A small image VAE, trained from scratch.
Model: 15.1M parameters, 32-pixel images, encoder activation gelu, encoder patch size [4, 4], encoder width 320, decoder activation silu, decoder widths [64, 64, 128].
Training: adamw at rate 0.0013, 5200 steps.
Rows from block 8 of the encoder, named by matrix and row number. Rows with one number belong to one neuron. Each number is 200 + 40 x the weight over its row's rms, rounded and kept within 0 to 999. All counts start at 0. After the name is the row's rms in percent of the matrix's.
# fc1: MLP up (encoder.blocks.8.mlp.fc1.weight, 1280x320), inputs 192-255
# fc2: MLP down (encoder.blocks.8.mlp.fc2.weight, 320x1280, transposed), outputs 192-255
fc1.1110,064,233,234,158,200,141,248,247,155,146,156,172,181,268,182,151,196,167,238,249,232,157,203,221,213,174,190,200,210,209,215,196,242,238,162,218,241,206,154,221,219,290,184,251,172,193,234,250,240,177,145,235,193,166,191,149,237,175,217,234,153,177,162,168,203
fc2.1110,086,140,210,218,207,202,208,206,239,212,213,258,176,211,203,190,220,266,214,157,221,216,239,150,178,211,174,142,198,228,203,259,190,241,186,216,236,126,213,228,228,142,190,178,156,123,204,162,202,265,199,196,210,203,219,423,164,192,257,312,201,220,230,222,203
fc1.1111,059,190,152,185,195,201,159,209,155,218,131,146,207,267,171,215,128,231,240,206,172,189,142,212,258,152,171,164,191,269,189,192,191,208,217,199,163,209,208,239,229,200,179,255,224,197,231,197,218,203,173,175,167,156,170,229,222,152,169,157,184,202,193,249,174
fc2.1111,054,144,196,148,224,183,190,207,181,195,150,282,232,237,206,183,213,266,207,188,261,211,211,160,187,185,238,223,204,178,191,289,233,229,176,207,200,161,207,190,193,174,199,202,283,269,162,214,177,371,251,255,215,189,179,290,193,192,224,299,180,216,215,195,203
fc1.1112,077,202,204,270,210,70,194,145,245,123,222,166,156,214,173,181,225,194,181,254,265,231,242,239,189,232,123,141,215,205,220,234,314,221,242,227,170,250,198,151,187,291,181,225,254,188,153,244,195,231,165,224,210,229,117,206,213,252,196,184,155,214,213,236,202
fc2.1112,100,172,177,144,256,304,217,197,154,238,110,196,216,210,214,202,239,169,199,186,146,223,202,204,177,210,241,224,175,137,204,164,91,210,183,206,214,184,205,199,267,134,238,167,162,195,222,146,198,284,181,185,199,196,209,286,203,179,231,198,246,191,212,180,205
fc1.1113,052,207,158,218,279,263,205,300,182,228,189,230,180,292,211,216,195,157,253,249,252,156,188,188,206,213,167,185,203,209,180,237,197,140,176,265,250,238,257,224,211,160,203,195,152,211,269,222,151,188,250,160,222,210,183,161,223,223,168,192,211,199,245,227,167
fc2.1113,054,126,159,179,165,274,170,234,233,170,78,160,155,190,163,201,175,173,193,155,191,149,181,151,166,197,164,216,185,154,195,144,111,196,217,188,175,123,195,183,158,267,194,126,254,223,199,122,167,185,152,182,189,205,225,248,172,186,229,259,203,191,195,205,196
fc1.1114,057,225,248,160,217,164,245,224,202,212,189,226,208,154,219,207,244,208,248,170,156,243,243,217,231,153,125,153,134,244,215,257,281,197,205,197,250,162,175,108,164,250,245,201,273,172,165,238,201,218,272,213,258,183,204,153,205,284,204,210,168,241,246,208,243
fc2.1114,070,208,134,170,208,282,199,199,223,230,141,111,232,188,186,220,234,156,201,192,160,206,192,155,191,188,228,224,176,127,180,166,137,196,201,246,191,208,208,196,227,227,212,102,186,177,210,130,233,193,160,145,199,216,201,217,186,173,192,166,224,220,186,278,210
fc1.1115,060,261,181,238,259,232,246,184,245,263,187,218,246,190,162,231,244,182,214,117,193,235,243,171,239,228,150,197,206,253,147,218,279,264,182,247,216,183,187,227,129,272,153,231,158,127,174,251,187,117,227,188,180,172,192,246,174,224,131,233,236,188,252,142,253
fc2.1115,065,247,165,243,193,131,185,228,159,238,208,235,227,202,199,180,117,241,196,221,224,215,215,235,207,238,286,180,183,154,212,260,152,208,204,160,233,267,206,200,205,151,195,199,184,221,199,211,126,292,259,217,220,206,215,238,205,202,204,252,186,244,203,245,200
fc1.1116,056,191,241,194,216,224,170,155,262,168,214,213,196,280,266,197,128,205,204,200,219,255,282,220,244,211,146,268,236,209,209,188,151,198,256,176,153,217,161,225,185,221,201,197,222,215,262,224,208,123,215,227,189,125,206,165,228,217,123,191,185,196,180,226,177
fc2.1116,057,130,165,180,226,231,189,219,208,169,157,247,204,198,171,211,164,251,189,203,222,201,213,130,200,232,234,274,156,126,200,210,87,230,189,187,235,195,215,203,197,227,205,194,150,121,191,168,127,223,181,191,203,194,235,406,155,182,247,316,186,215,221,231,202
fc1.1117,064,140,176,194,253,136,149,166,111,243,257,156,144,211,176,196,220,161,222,152,256,233,175,257,202,158,164,146,244,192,182,238,184,211,174,237,227,169,246,181,257,224,224,181,242,281,248,182,217,204,222,181,157,273,138,237,190,158,260,239,256,213,224,163,204
fc2.1117,070,213,215,147,192,235,204,153,249,234,216,173,243,164,240,223,178,170,201,338,216,187,196,206,219,235,171,233,206,175,174,195,245,198,160,212,171,146,182,180,156,188,156,220,128,193,193,157,289,295,181,196,209,218,220,206,224,219,174,123,227,205,199,216,218
fc1.1118,060,133,151,279,193,178,184,257,280,231,158,270,225,165,222,213,170,165,201,310,182,166,234,153,188,168,172,202,198,242,214,142,165,169,229,233,205,252,152,197,217,124,235,219,155,131,217,178,165,229,236,178,263,139,180,169,206,211,248,198,185,155,233,178,233
fc2.1118,077,189,164,177,186,245,177,231,183,230,207,116,199,211,139,216,155,193,198,71,178,187,188,154,202,184,264,203,176,126,205,220,67,203,211,192,204,161,202,187,160,321,222,81,303,228,233,208,222,39,187,138,186,218,207,229,174,171,215,244,208,250,207,211,198
fc1.1119,059,218,167,152,208,308,212,192,174,267,147,180,206,226,186,162,213,177,159,171,241,200,178,204,178,145,285,263,187,174,218,232,175,160,211,216,253,168,240,154,177,213,176,226,128,274,170,244,164,197,225,165,204,214,255,227,153,192,221,248,194,244,255,214,228
fc2.1119,069,176,242,263,112,123,174,167,273,177,245,274,214,174,200,261,190,212,202,409,185,176,201,197,214,218,134,171,230,266,184,178,243,170,217,182,185,211,199,160,205,172,165,180,206,265,183,194,175,100,210,225,193,201,162,144,193,206,145,136,191,147,196,204,199
fc1.1120,213,248,218,198,215,177,226,217,259,198,200,238,205,188,231,194,197,242,188,236,272,221,213,219,205,193,257,152,210,216,199,244,165,195,195,176,170,193,216,260,223,143,188,255,283,205,267,276,122,239,130,180,215,180,181,255,189,158,183,132,157,148,202,241,199
fc2.1120,116,183,239,207,207,256,212,170,143,197,213,214,152,247,188,167,155,206,196,151,178,214,198,150,211,185,229,281,210,215,200,108,200,210,200,178,250,232,179,177,165,180,234,132,192,231,138,257,222,184,226,226,198,193,230,229,203,250,213,247,230,172,232,182,192
fc1.1121,062,268,215,243,141,150,235,185,162,214,206,172,221,117,174,235,192,150,242,241,249,221,201,189,239,221,140,229,116,202,203,273,232,160,256,139,152,238,207,160,183,245,225,179,192,250,213,239,222,212,220,208,257,203,232,213,159,184,168,150,227,198,248,206,176
fc2.1121,086,163,213,170,249,200,253,229,198,200,202,261,169,216,172,135,217,259,207,157,233,204,217,159,169,219,182,133,158,201,180,208,210,249,161,229,238,225,193,240,196,163,199,131,137,125,211,191,192,180,98,164,193,169,201,400,183,202,223,309,195,225,219,215,209
fc1.1122,073,119,163,192,237,239,166,176,104,236,237,206,135,210,191,176,151,183,150,122,165,172,234,175,196,162,181,220,183,130,223,164,139,230,239,225,187,87,198,243,197,236,218,241,162,261,153,153,271,231,253,191,173,198,194,254,241,151,261,232,183,224,162,196,207
fc2.1122,088,200,210,211,170,184,205,174,282,200,205,173,199,174,227,205,141,188,207,336,195,188,187,215,221,251,99,279,234,234,194,185,277,179,188,197,163,224,183,172,160,192,151,210,220,167,202,149,191,164,151,179,183,209,186,144,196,247,156,125,190,183,187,244,202
fc1.1123,062,214,140,198,202,255,174,249,92,186,253,114,185,176,138,216,217,217,165,156,223,222,144,208,256,219,204,233,216,134,242,200,185,180,185,187,205,79,242,163,142,167,198,194,139,167,179,178,249,200,192,252,172,220,164,215,186,238,178,233,271,184,224,242,241
fc2.1123,062,195,174,259,191,90,220,201,193,159,182,249,165,212,173,171,227,201,207,352,214,198,205,163,210,220,97,144,236,303,193,204,321,206,182,233,197,266,204,229,221,123,165,287,252,209,188,225,188,211,169,210,194,206,177,201,189,212,173,143,188,179,185,191,194
fc1.1124,065,164,160,180,153,143,170,193,199,216,232,265,170,205,152,189,196,270,219,196,206,170,140,198,136,160,193,222,207,183,176,188,137,226,236,255,182,210,163,147,267,125,234,187,211,231,206,182,147,231,243,212,219,211,152,183,232,250,233,181,192,210,152,160,242
fc2.1124,072,232,220,152,207,289,206,178,141,251,262,99,191,192,239,163,173,152,197,243,218,153,175,151,224,208,223,198,239,183,207,195,189,182,184,205,171,101,184,193,121,208,175,161,251,206,211,217,264,77,149,179,177,212,224,128,254,252,192,201,230,177,192,237,204
fc1.1125,060,190,231,166,246,202,222,232,226,267,221,263,231,228,233,145,203,179,225,183,165,168,214,280,127,183,228,228,211,220,212,169,236,265,179,199,155,145,171,226,295,172,181,166,172,169,223,184,154,276,258,261,162,174,165,195,197,217,226,174,180,153,256,216,229
fc2.1125,079,210,165,224,187,166,193,184,193,242,242,167,240,193,194,169,213,175,196,170,202,155,184,152,237,142,191,232,193,221,187,205,186,182,216,204,177,152,191,178,148,211,178,115,288,211,184,219,216,0,149,173,196,213,171,153,203,204,126,179,209,202,187,186,201
fc1.1126,062,275,159,304,154,137,212,185,226,153,203,272,229,182,193,250,154,257,205,294,219,177,199,199,196,221,198,212,250,231,244,165,225,232,168,177,221,242,208,182,182,131,167,215,143,206,211,225,169,229,234,218,241,193,230,172,205,169,191,196,177,169,160,194,214
fc2.1126,086,146,222,138,231,215,220,204,181,197,282,181,189,206,224,152,221,203,206,57,246,209,227,178,194,146,215,164,237,201,209,227,177,225,181,244,203,123,208,245,193,176,208,180,210,115,186,235,257,148,158,191,219,190,211,260,185,167,242,305,227,190,219,198,207
fc1.1127,062,258,239,160,221,162,221,186,230,207,214,248,294,258,208,242,234,200,165,286,195,256,228,156,170,226,259,224,163,236,172,154,186,217,153,220,142,169,215,212,126,127,192,189,200,183,150,125,200,140,218,250,203,211,188,250,234,219,133,134,189,168,155,191,262
fc2.1127,073,143,193,180,177,179,200,235,157,202,253,107,152,201,220,209,176,247,196,100,237,147,212,176,201,235,165,124,235,192,197,276,226,216,167,177,211,123,193,210,160,243,167,165,198,179,194,201,182,164,151,194,195,175,206,265,182,221,252,304,202,235,208,241,207
fc1.1128,059,174,143,245,239,124,183,143,136,217,155,255,128,153,225,234,181,159,211,298,246,168,226,172,240,213,258,169,209,253,247,189,150,161,181,187,209,259,242,205,243,214,183,207,244,163,137,225,236,173,130,196,272,194,149,174,201,230,98,165,200,142,212,210,259
fc2.1128,068,164,196,164,149,250,196,253,284,161,175,143,161,207,209,189,146,220,199,140,223,230,193,284,196,224,239,132,301,167,212,249,204,195,200,188,208,74,196,176,165,175,194,242,204,200,226,222,127,354,215,229,203,195,219,171,167,194,263,213,209,207,209,260,203
fc1.1129,060,208,253,213,167,240,202,230,217,242,162,146,186,271,263,236,149,171,173,110,163,218,199,217,230,176,233,244,273,197,175,151,201,221,184,179,207,190,227,222,156,301,210,255,112,250,146,208,187,237,248,167,163,195,266,226,182,149,229,199,201,234,181,194,180
fc2.1129,067,152,201,258,180,196,205,176,349,199,238,261,205,188,207,123,168,225,208,308,218,237,202,167,223,188,162,238,226,202,202,208,171,197,201,209,199,162,207,228,279,150,177,156,310,96,167,169,152,76,167,176,209,217,188,281,183,209,198,237,179,214,204,236,204
fc1.1130,062,182,160,244,241,135,250,185,233,194,263,246,170,227,254,222,274,246,175,188,147,240,178,209,247,168,219,152,236,203,217,217,229,228,217,221,191,180,232,150,237,115,165,168,207,185,150,136,138,273,266,192,159,228,162,156,183,220,175,234,171,231,220,175,234
fc2.1130,071,207,194,148,216,232,205,195,129,238,249,116,187,191,217,176,175,120,182,187,205,165,188,199,195,206,217,251,187,154,196,150,150,186,185,218,185,221,188,206,130,282,202,165,224,223,244,171,256,106,148,145,181,211,231,194,254,223,204,151,249,176,202,220,200
fc1.1131,188,162,233,249,149,209,227,213,149,242,270,230,260,248,146,225,201,191,204,224,220,211,198,223,246,148,213,183,188,196,220,256,189,202,236,219,224,249,196,202,172,216,227,223,291,205,207,194,148,250,232,253,240,181,269,233,240,240,159,69,220,226,206,220,181
fc2.1131,094,155,165,201,166,203,260,180,266,130,167,268,194,203,157,181,154,184,186,283,201,210,203,169,253,156,142,169,207,216,187,177,150,212,146,202,195,268,185,203,217,177,173,129,204,120,151,182,160,211,224,182,198,188,229,406,172,239,182,206,238,289,217,221,186
fc1.1132,074,248,197,215,185,237,164,220,213,229,194,171,242,221,180,225,188,200,163,271,200,168,221,192,191,305,175,169,184,216,189,222,249,179,161,147,208,273,196,237,187,265,186,212,194,169,220,311,201,119,110,164,202,170,254,229,242,186,158,163,180,191,166,182,221
fc2.1132,105,155,209,172,192,140,196,188,199,166,122,193,206,212,214,236,265,233,206,126,205,226,213,218,184,161,237,161,197,184,202,265,155,195,205,196,194,152,214,216,261,157,201,226,235,289,167,150,201,450,284,261,220,184,180,189,172,175,243,233,202,184,208,168,196
fc1.1133,063,185,169,207,145,124,183,197,301,203,191,260,277,185,247,203,196,115,228,273,232,242,207,264,145,284,156,143,231,249,190,252,254,187,194,176,204,241,194,236,182,192,185,204,235,120,259,274,110,190,189,178,187,199,218,176,179,196,216,150,235,231,253,244,185
fc2.1133,067,175,239,200,248,286,164,198,101,229,191,127,226,213,180,127,181,199,204,108,169,158,202,136,189,144,246,265,160,166,197,154,84,185,232,196,189,150,219,216,229,217,232,157,234,229,198,161,257,173,182,218,203,216,181,211,178,143,228,300,205,185,203,165,195
fc1.1134,060,204,243,263,238,256,214,185,265,189,168,222,273,185,221,242,212,150,212,193,167,260,243,124,234,204,227,235,183,225,195,147,180,169,160,153,191,221,245,221,158,192,208,220,186,158,273,226,108,189,168,158,224,145,251,150,199,244,147,233,204,152,230,270,177
fc2.1134,061,183,182,217,199,144,167,217,164,214,280,216,173,190,165,142,183,203,193,185,217,173,209,148,186,184,194,221,191,156,203,196,114,205,220,199,207,302,207,180,169,226,211,124,228,199,200,208,248,99,190,185,186,214,181,306,203,165,239,219,202,217,209,202,195