python train.py --encoder_arch="vit" --model="image VAE" --dataset="photos with spoken descriptions (Open Images, Localized Narratives)" --train_examples=203450 --image_size=32 --crop_scale_min=1 --horizontal_flip=true --bottleneck="kl" --downsampling_factor=4 --encoder_norm="layernorm" --encoder_norm_position="pre" --encoder_activation="gelu" --encoder_mlp_ratio=4 --encoder_head_dim=32 --encoder_fused_qkv=true --encoder_bias="none" --encoder_qk_norm=true --encoder_parallel_block=false --encoder_inner_norm=false --encoder_drop_path=0.1 --encoder_patch_size=[4, 4] --encoder_conv_stem=false --encoder_layers=12 --encoder_width=320 --encoder_positions="sincos" --loss="mse" --latent_channels=16 --decoder_norm="layernorm" --decoder_activation="silu" --decoder_widths=[64, 64, 128] --decoder_blocks_per_level=2 --decoder_block="bottleneck" --decoder_dropout=0.1 --decoder_attention=true --decoder_upsampling="nearest_conv" --kl_weight=0.001 --init="torch_default" --residual_init="zero_last" --optimizer="adamw" --lr=0.0013 --beta1=0.9 --beta2=0.98 --eps=1e-10 --steps=5200 --batch_size=128 --epochs=3.3 --lr_schedule="cosine" --final_lr_fraction=0.1 --warmup_steps=260 --weight_decay=0.4
Rows from block 2 of the encoder, named by matrix and row number. Rows with one number belong to one neuron. Each number is 128 + 24 x the weight over the matrix's rms, rounded and kept within 0 to 255. All counts start at 0. Numbers have three digits each.
# fc1: MLP up (encoder.blocks.2.mlp.fc1.weight, 1280x320), inputs 214-319
# fc2: MLP down (encoder.blocks.2.mlp.fc2.weight, 320x1280, transposed), outputs 214-319
fc1.949:164141138146109150133130163128118152141144111152140125145124127165157141168161148113129119133131133149107135115129101130143125134148140115109116124102144106125110128112122126136150100122103132100150144144104161143142138092114127128118117130127114176143103127121151097108151103115109117133138105129107122112108104099136
fc2.949:136124120129127125140126124139145116127127130126127131117127148129132130115121130130126092126125117118130138122129112137128143130135128129132138101121150130124125127123119130127132134136129142136128127132121119126135121123134128138124128135125126125126123130135134123137155126132141126111129134134133133131122126120128
fc1.950:105141125140131131132138154141112144134097163130085130151137105150143117154130112149126140104114135147138135173120138141151122124149103093142137134139124117119141133116117142160107128120115145126144157132165163116136148117105128120083109150101137125128133132109118104140116093140098117116121143128141111124114104156137
fc2.950:107123119158175128117128112127126127126130106121134138114132084142124106164162134128115117122117128112141103145127122136131126138159139124171119166127119130106116123113114118130129067165115121122125152134144087124126128078117148110122148117144121119143132130119136132163134082147120122134130155105132112140127134116117
fc1.951:113107103122144111162143141046091149116116117150085148104136085123111139106113113098102116114145166133095128206101152103164152167115092082156113182093103090140123078170110113084140135144107143098158146160149129124131115169117160025101145077125076169109156120134186105086124174148137125101175090165081125146164140120124
fc2.951:144129129143083136164128138124132112129122132131138160106122156191131137132122150139123130124148190135126138149127128122159139118102118111131100121121125121133117107108121120113122119127150140135129136125103114127136109089114126134110107130115113110117129135118138154110140109122141122119110108123125134122120126136130
fc1.952:156142143146092149114128138117109146145136128133134130115129152098125144106139124127143126117127138130116153157124136120160146117134114127150109123120125118101134111117135105127119120122121130135143145145153140143127119133120131092101110104112109147134127115140154122140116142135099113137140109140141139098119118120118
fc2.952:143130118131139129139134113127151118132113132126120131124126139139128134111137131131123113124117125122130137145137127137135145128145114132126134102118140125113123117110131129122116126125125145135112126119119106126131120137143132135121112137132126110109135117129130134127151134132153125117132123130134122120117119131127
fc1.953:101153066180183104179170092075150137100193118129083109072194144195129118165154119149193228030174134136146167187126118142079080101211097090055100101157103109137090075123181141145173094111077141163176052171091157077100103115077187117063105134040069109126088100094126143152113129082140146154130146074106080147167078134125
fc2.953:128110045143228116164133122053088153074113085138122084000110020115092162041131083085117120093174130130158163136141094114089099175138137169077096090132120120113121151249108119188155105093200117171105139154160082118124140157153118121199123122194112133129137127130081075024118242131146114146103132166142212168130123214150
fc1.954:156188139124187149125155147154101159141110150117090133165159201109175175113054133142089144082146174168090093134107099108118136055071078138112096099107113076080137018117151097044112135049153126103171138113174099095116107143079088028156163089055130155090136118110186189060107072069137107128112143059114136112101182142137
fc2.954:096130142124074131138124119138132114117115172127128121079126092144079102141178070165131139132142187118124142157126117126144136124152124136174109112123112131128125115100141121116120110093149177145120129129146096130129139120067156141134119130121138123135130124103122139142131106135124121127155154106121097114121130140134
fc1.955:175093102140156169034139133110149148114157207133141041082177166073106122062196089132222136117076164113115137113136126121046120092180206140109135063137099156030125255174230152172166100193083134149093067116087115147099126154180094175158144144152150146156069097101079064150104226182117151161063165142118150083145117103102
fc2.955:075116076170214118138131074144126118113131137133139073097132087087061133124124076150125126107119192127144139224138120122111128158209106121179091178123117173133106169120112121138137139130166056162123124133212084116127098169083140124148104110164118121125118145116129105129133162164130122127138119166123095141125104118106
fc1.956:108125116153149113134140136068150118144131099116124129154118142116126135119107163125151120130150123143119141165137133128137102145129131132126131134127117125121111103105150144129150126137123120110153102136149163133120100150137133122098120142127107129132125154129138163116136134114124139141124142132127124150137120103128
fc2.956:131129136117121133138121145132121118137120123121139153122113136146134125131144134131111132137133107125128128120124132134140111112121116116126132125155125125135135125116115153132130105136139125119117146122136143126122138127123134112116138149144124113128136135138120117134105131140121163141127121129139123134126118150137
fc1.957:108104117144120135128143125130149135105141155149129144102133142075147145110132128130141129162125131121132149106122118126145134125122148124132135115140133157167122117113155126138148129101139118120109120131115116146139099134123135153122120117165108145148144145145141133140134116156129142106115118127120101122137130146120
fc2.957:137140157124150128155124121169133115137140146121157103119125111133107143152088082152121125117131171139128123132135104131128136125126109139119102119136130151087121163091102130127096090164167137127124132110104093130137159102111093121152113135138123079112132125125103115139130121133127136123121111113133166130100114120117
fc1.958:103102128131147145144148147138125117118114075131138105093132130134105123153111150141116129150122117143100150134125133137120135138132128134142138135119126124129118123123129126101148112105129116107148127122127145137106162134077123131124144145126119121146127118113115091091117108132147107119121124114134134149101104140106
fc2.958:115148093157141164143109127104127149141123103128128151133142142201117136129112077111113114134112111076123117122135108125112123118133131113127141101121133131134144120136115135122130149086113112135126129137161111133120118145144151129114152111123118122144132119131150104122121113115114121140120117122137115126126143111131
fc1.959:099138106143137141138140123152123139115136125112109125120125098122136110136114116127124137121134107143125105147108139108155121116127139133149135121127114138134131152120118113115125107142146111124147135143153112143120149120085139130124145146114135133130146126112136101163138121146128116111124126116113104130127131128125
fc2.959:110126128116095129127127142133124125117137133126128118136117097122093127148148116161129123131141151135129133113127150135104126098144138140150117119128134121089130118098128125134127109148145161125128148141141093123131139120105125126143140137135122146132124126122110137146132085116129126130132128132128124132124149117120
fc1.960:170128125129122101142144112112108121121126199131143145150105110076117127133120119113102131125152146129134115100132103131117127107131142124107120091144130121096134136116115128137123101163117150147132134107139126131119116137155092125117113123139129147102108148113144170148123140135129143115127131156146108143117111149114
fc2.960:136122126115138088117128146140138129130123115129122103115137131079143130115141162117131125124112149139124153152116134130122134152115131116145120126126133134111127144129124131134132148151184150136138145123084119118130113110117112133116119136124112131115123140122103144118130133130121132123158134117132145126147142121118
fc1.961:115111139160134157134134136106127124116142098113137126109143141135150132114112125120126145133139122123134144127132138126106129140128110127144128132116112135127125159127112116130154117118166151130142122118139095147128132140090112115146121129127129151147143113142128135134125103157150139111138144133119106120138116156117
fc2.961:110129131074108131146115140138117141111125135120125126129108148148132108120120087144141116139139119103133148115129127131093123084155140134150138087123140122129144124119137130124146123135185163144114127142148102126127129126099112137137130122086131136137121121126115130124126083085127124130101124109122140120151136095133
fc1.962:115131125113145124122117147130110142120111137124123136170127171125124107148127143114103118102107115130115147131125127130126130139120124099113122151133128116149145119121120140129124153157086094102149140098093183119113125104119163116104114112128132145151121130112111139141136123125106108129128161139141113138157145081103
fc2.962:133119143133149123129129126156136110127123162128116144128112144144125116119117175111120134134149182135148135126134121126135134145107131130110106135129119120133117132104122125127127077135103056124108135112049192136130142133137124117135125136204146097135130128136115112133133129157131132121182135132127131135113115128134
fc1.963:158143134151121110104118138110138114144155170123141130116126150125138109107140111119125123116161133127117134131126095140108136115117138120136124129129110140109128133111118139118114107149127150113138138107133113138138115119131106117137105132133139134134142140131124159154129146123147131138153149153127125136107140160112
fc2.963:133130135108126103132134132149129126128121193126126135103131158140131125115138132121128128131133134153138132140121143123116135130135132130122127109129129142143128141131123127130137138159169103135115127119066124135129110119116122132128123137106126124113130137134114147144128121121127128127100143113128150133143126116124
fc1.964:146117148147154125101128159113132135111118142130120113144120129120141137113132123125151133137124122133123151147128118126134121117101113112116148112134127098129130134133142113153116130108122139143150125135126136143137151132113112128133145128117115132133115120105119142140128109120141111116126143094135109118138140129128
fc2.964:096126133138146109133118142151125128118136124125133133124122117114128122122115159132115133127123159120132127123125126130116124139104125151131111116131119125139116128119128129121126107125140137128119143127098117127127138119115124113128131127152138103133123127134127129130124129136131129132151133114128128136128121121126
fc1.965:125127107127115124129113137141118138107117129133099122124138097131133128144121149124149135124111120134117135150140111115148127156144131103145118123144121108130111125148128143114126123138119144128143142137150130137111102121116133143113152127124112102137142142124134138127135149140101121112113123139128142128122133128115
fc2.965:131131122124117117114126145130126128134126108125142128139131111173097121164175095119130126133132116127122112151130123126137130122157114115101131124127132113131137135128129128129116134145076159134123116139204112140127138142157134137126140132101130130122127116133137128155127139138120124128066134137133135129120127133133
fc1.966:136182142113098114097170120135171131168159142113086145214155113111163117134189146134167178120157141143127136172147158128183089105162129141175114141156103116154120099075140153150137092165141145148185101128159141129128114084111112163111114121041108085158086131078099149175098148142103159149111159079118133125149118147126
fc2.966:114194137084118135084126074134085172168159132113068141207143139113182098099087190129118128145115156153149084158174151132127092085099119163085099143122116164152122060091167107144115136182185123179153166091087075153133155086128127135124168109111179115144104133111119119182103063082103110164156110102114168183186149159117
fc1.967:090148109146166147148132142115150143117117140114103128131124146117125121140130131132125115143137133121112133164121128123162133132146104132154139129110114127136134116094162146127129078118144138138133128142125123129143122112061140122100119110104140110152125143116141144158122126159111127126119122117114106132120105126108
fc2.967:104128113110102132140135142157119133126130181118120144109132128116107111169160065147125125124128115148143123141125159128136134090155141146155124131132131123090143155098115125142134094178160158131119136139131116131130139091076106133148124136113110151125129123135105118175130077138127125129086165111131137135121134135142
fc1.968:125116134113120110159138113123145112133118122141095107144123082101120123144116137153126109106100135141135119134146164140138139139117129079156105123130138123139111142120118112107146109166124149154173104129125120124114118119135138150096098118117110151149130124113152154134120092147129129132129143149140135104161104117148
fc2.968:097140147117108167125142141147135114150099155132142142120109126140119130128169115124104135135128178113134102094135123118154125081137131143132084137128125124117113122139112117104130096139128112146110174117083176127128161114158122121150135134201115121139154133122074113137138102138156129129132123103124112130100115144113
fc1.969:160116123130128140108125116082119125108150155122146109122139119098138138096154098141119120105142142110132103113124104116125126113100126112129130132144135141120120152100138111129097138135134164152113132136126100123120106145157135111107132108138137116127129124117124133131112164134138143137152115141141138132100128127118
fc2.969:138135127114109104119128142126123134119136145116126129120133121091137130123167146119129122134120125159137136137125141131109129151125141113150133117129131130121123109156141126136146181140154161138135124127127122123131113120116126128113118139081115152118128143131123149148131154126124124124112164128124156132153138108134
fc1.970:148131133129129106132137114126110103104118135122161111146110146103159128112135051123134126129162126112137112126138145155131122095105115149109112112130126111087121137117120132140123116142144148130108112139119102131125126127121119106144119144123125143133117118112130129149102137117155122118138134105115111117112147123137
fc2.970:144133124094127075095119166088131142123130122140122152118138169100149108087118194169154127140123121129112145114109120135088126134092141155166148086126143133135145129124147142112151102089181204136141115152098114132126133140119120123124105119137121127123109127121105183147121118103128129126120130112120145131155118094132
fc1.971:087148103155132140144129139120145132120134100137118120102109092109110124131142112122137136144135114137119118167095129119156117153150104109188120122138130126150107118110137122114137113115157137111115139123156121125148146121079119148110147138114123125148115137134144099168144082141106122126137150114146142143115124126123
fc2.971:100120117144096172129130121117120124125128155134114130131117083145129113165168096192141131128131142126117122143126124126127122096187135116200127149128131131116131128107138131121123085140139131128119143136184120129126158105073167134146141132099126154136125132129121130162126060137121128128076135112129111125124126117117
fc1.972:132113110142114158156128118131134148117117138116061136170137118121123118154154136168116121151107116132114150111135160130151110094193107103134117143131116095149120131150114138142105159107101142134107118139167139126125165145125158153111120106074142140109130118112159109114135103109137124144118135124137123123120096138121
fc2.972:097127135197148146114132074132150105147138041131167124102156068140118145158152126106103130112122170112116119134127120132167135156149112130166090203131116140104108133131091130120115099118122093116146149134171066133124118128141158107126130126190125072120118130116133113124131103160119138119167101132140111133111136155122
fc1.973:125132116128157133115143138118126129144132142133134124123151159139123098118147094138126140133112142122153146130123131144123137113103129113162120140139145131122135124124136121150131128121127107137145134103106157104150123140095130107104121142114125129140139120110124133155111101137124111123127149120144133124107137111130
fc2.973:147126124113127110134127125135130133131140191135130145127117122126141126100111146135132121126131149130119122094122138131107125119102138162148128143124132133139121129096127135131136075138160103123124131125055123125125121108090103121123125125181140112127115126135122150132129087112132129127124135148120128139128113119119
fc1.974:134127120137138128146125120147128116136100133137129136114143151154103110132141126157123124129117139128112142127129104125149143100134108094135121155124138107125118153096137151162114123128080094124143138137152157133131146140129120114102110118111135128130120137142111136153116122122143144135093132163138145133101094134134
fc2.974:132129129100106116132120150132133155121128132126124140118148087147119138158138138119120115120128136097139112148112145129108126131134148154111123117118133125122112114124122135123150125149155112129122129143095116112108094115144107121123137113131117113129115127154126133127131124132121121127125173111131159138139138123126
fc1.975:154134128150110149143118093104123113121143133125116088095111104093108151101101137141152121108136126126132141104118116112101116131141122126147141141145126161127107161130147130126122140139179113124124107137135079139144120140142126119156144106158128102142137145109130088122131147117145110125179122157146134101144141157134
fc2.975:160135144068082144146139128099107146113112187121114127134114116089132137121154099126140125136123111162139142106120138119111123094198132117141138090125138142147130094151136125118153192128166139149098115124181149117130136129103122152140117131047125164126131131136117140093128156106137118134081146139126155121150127114151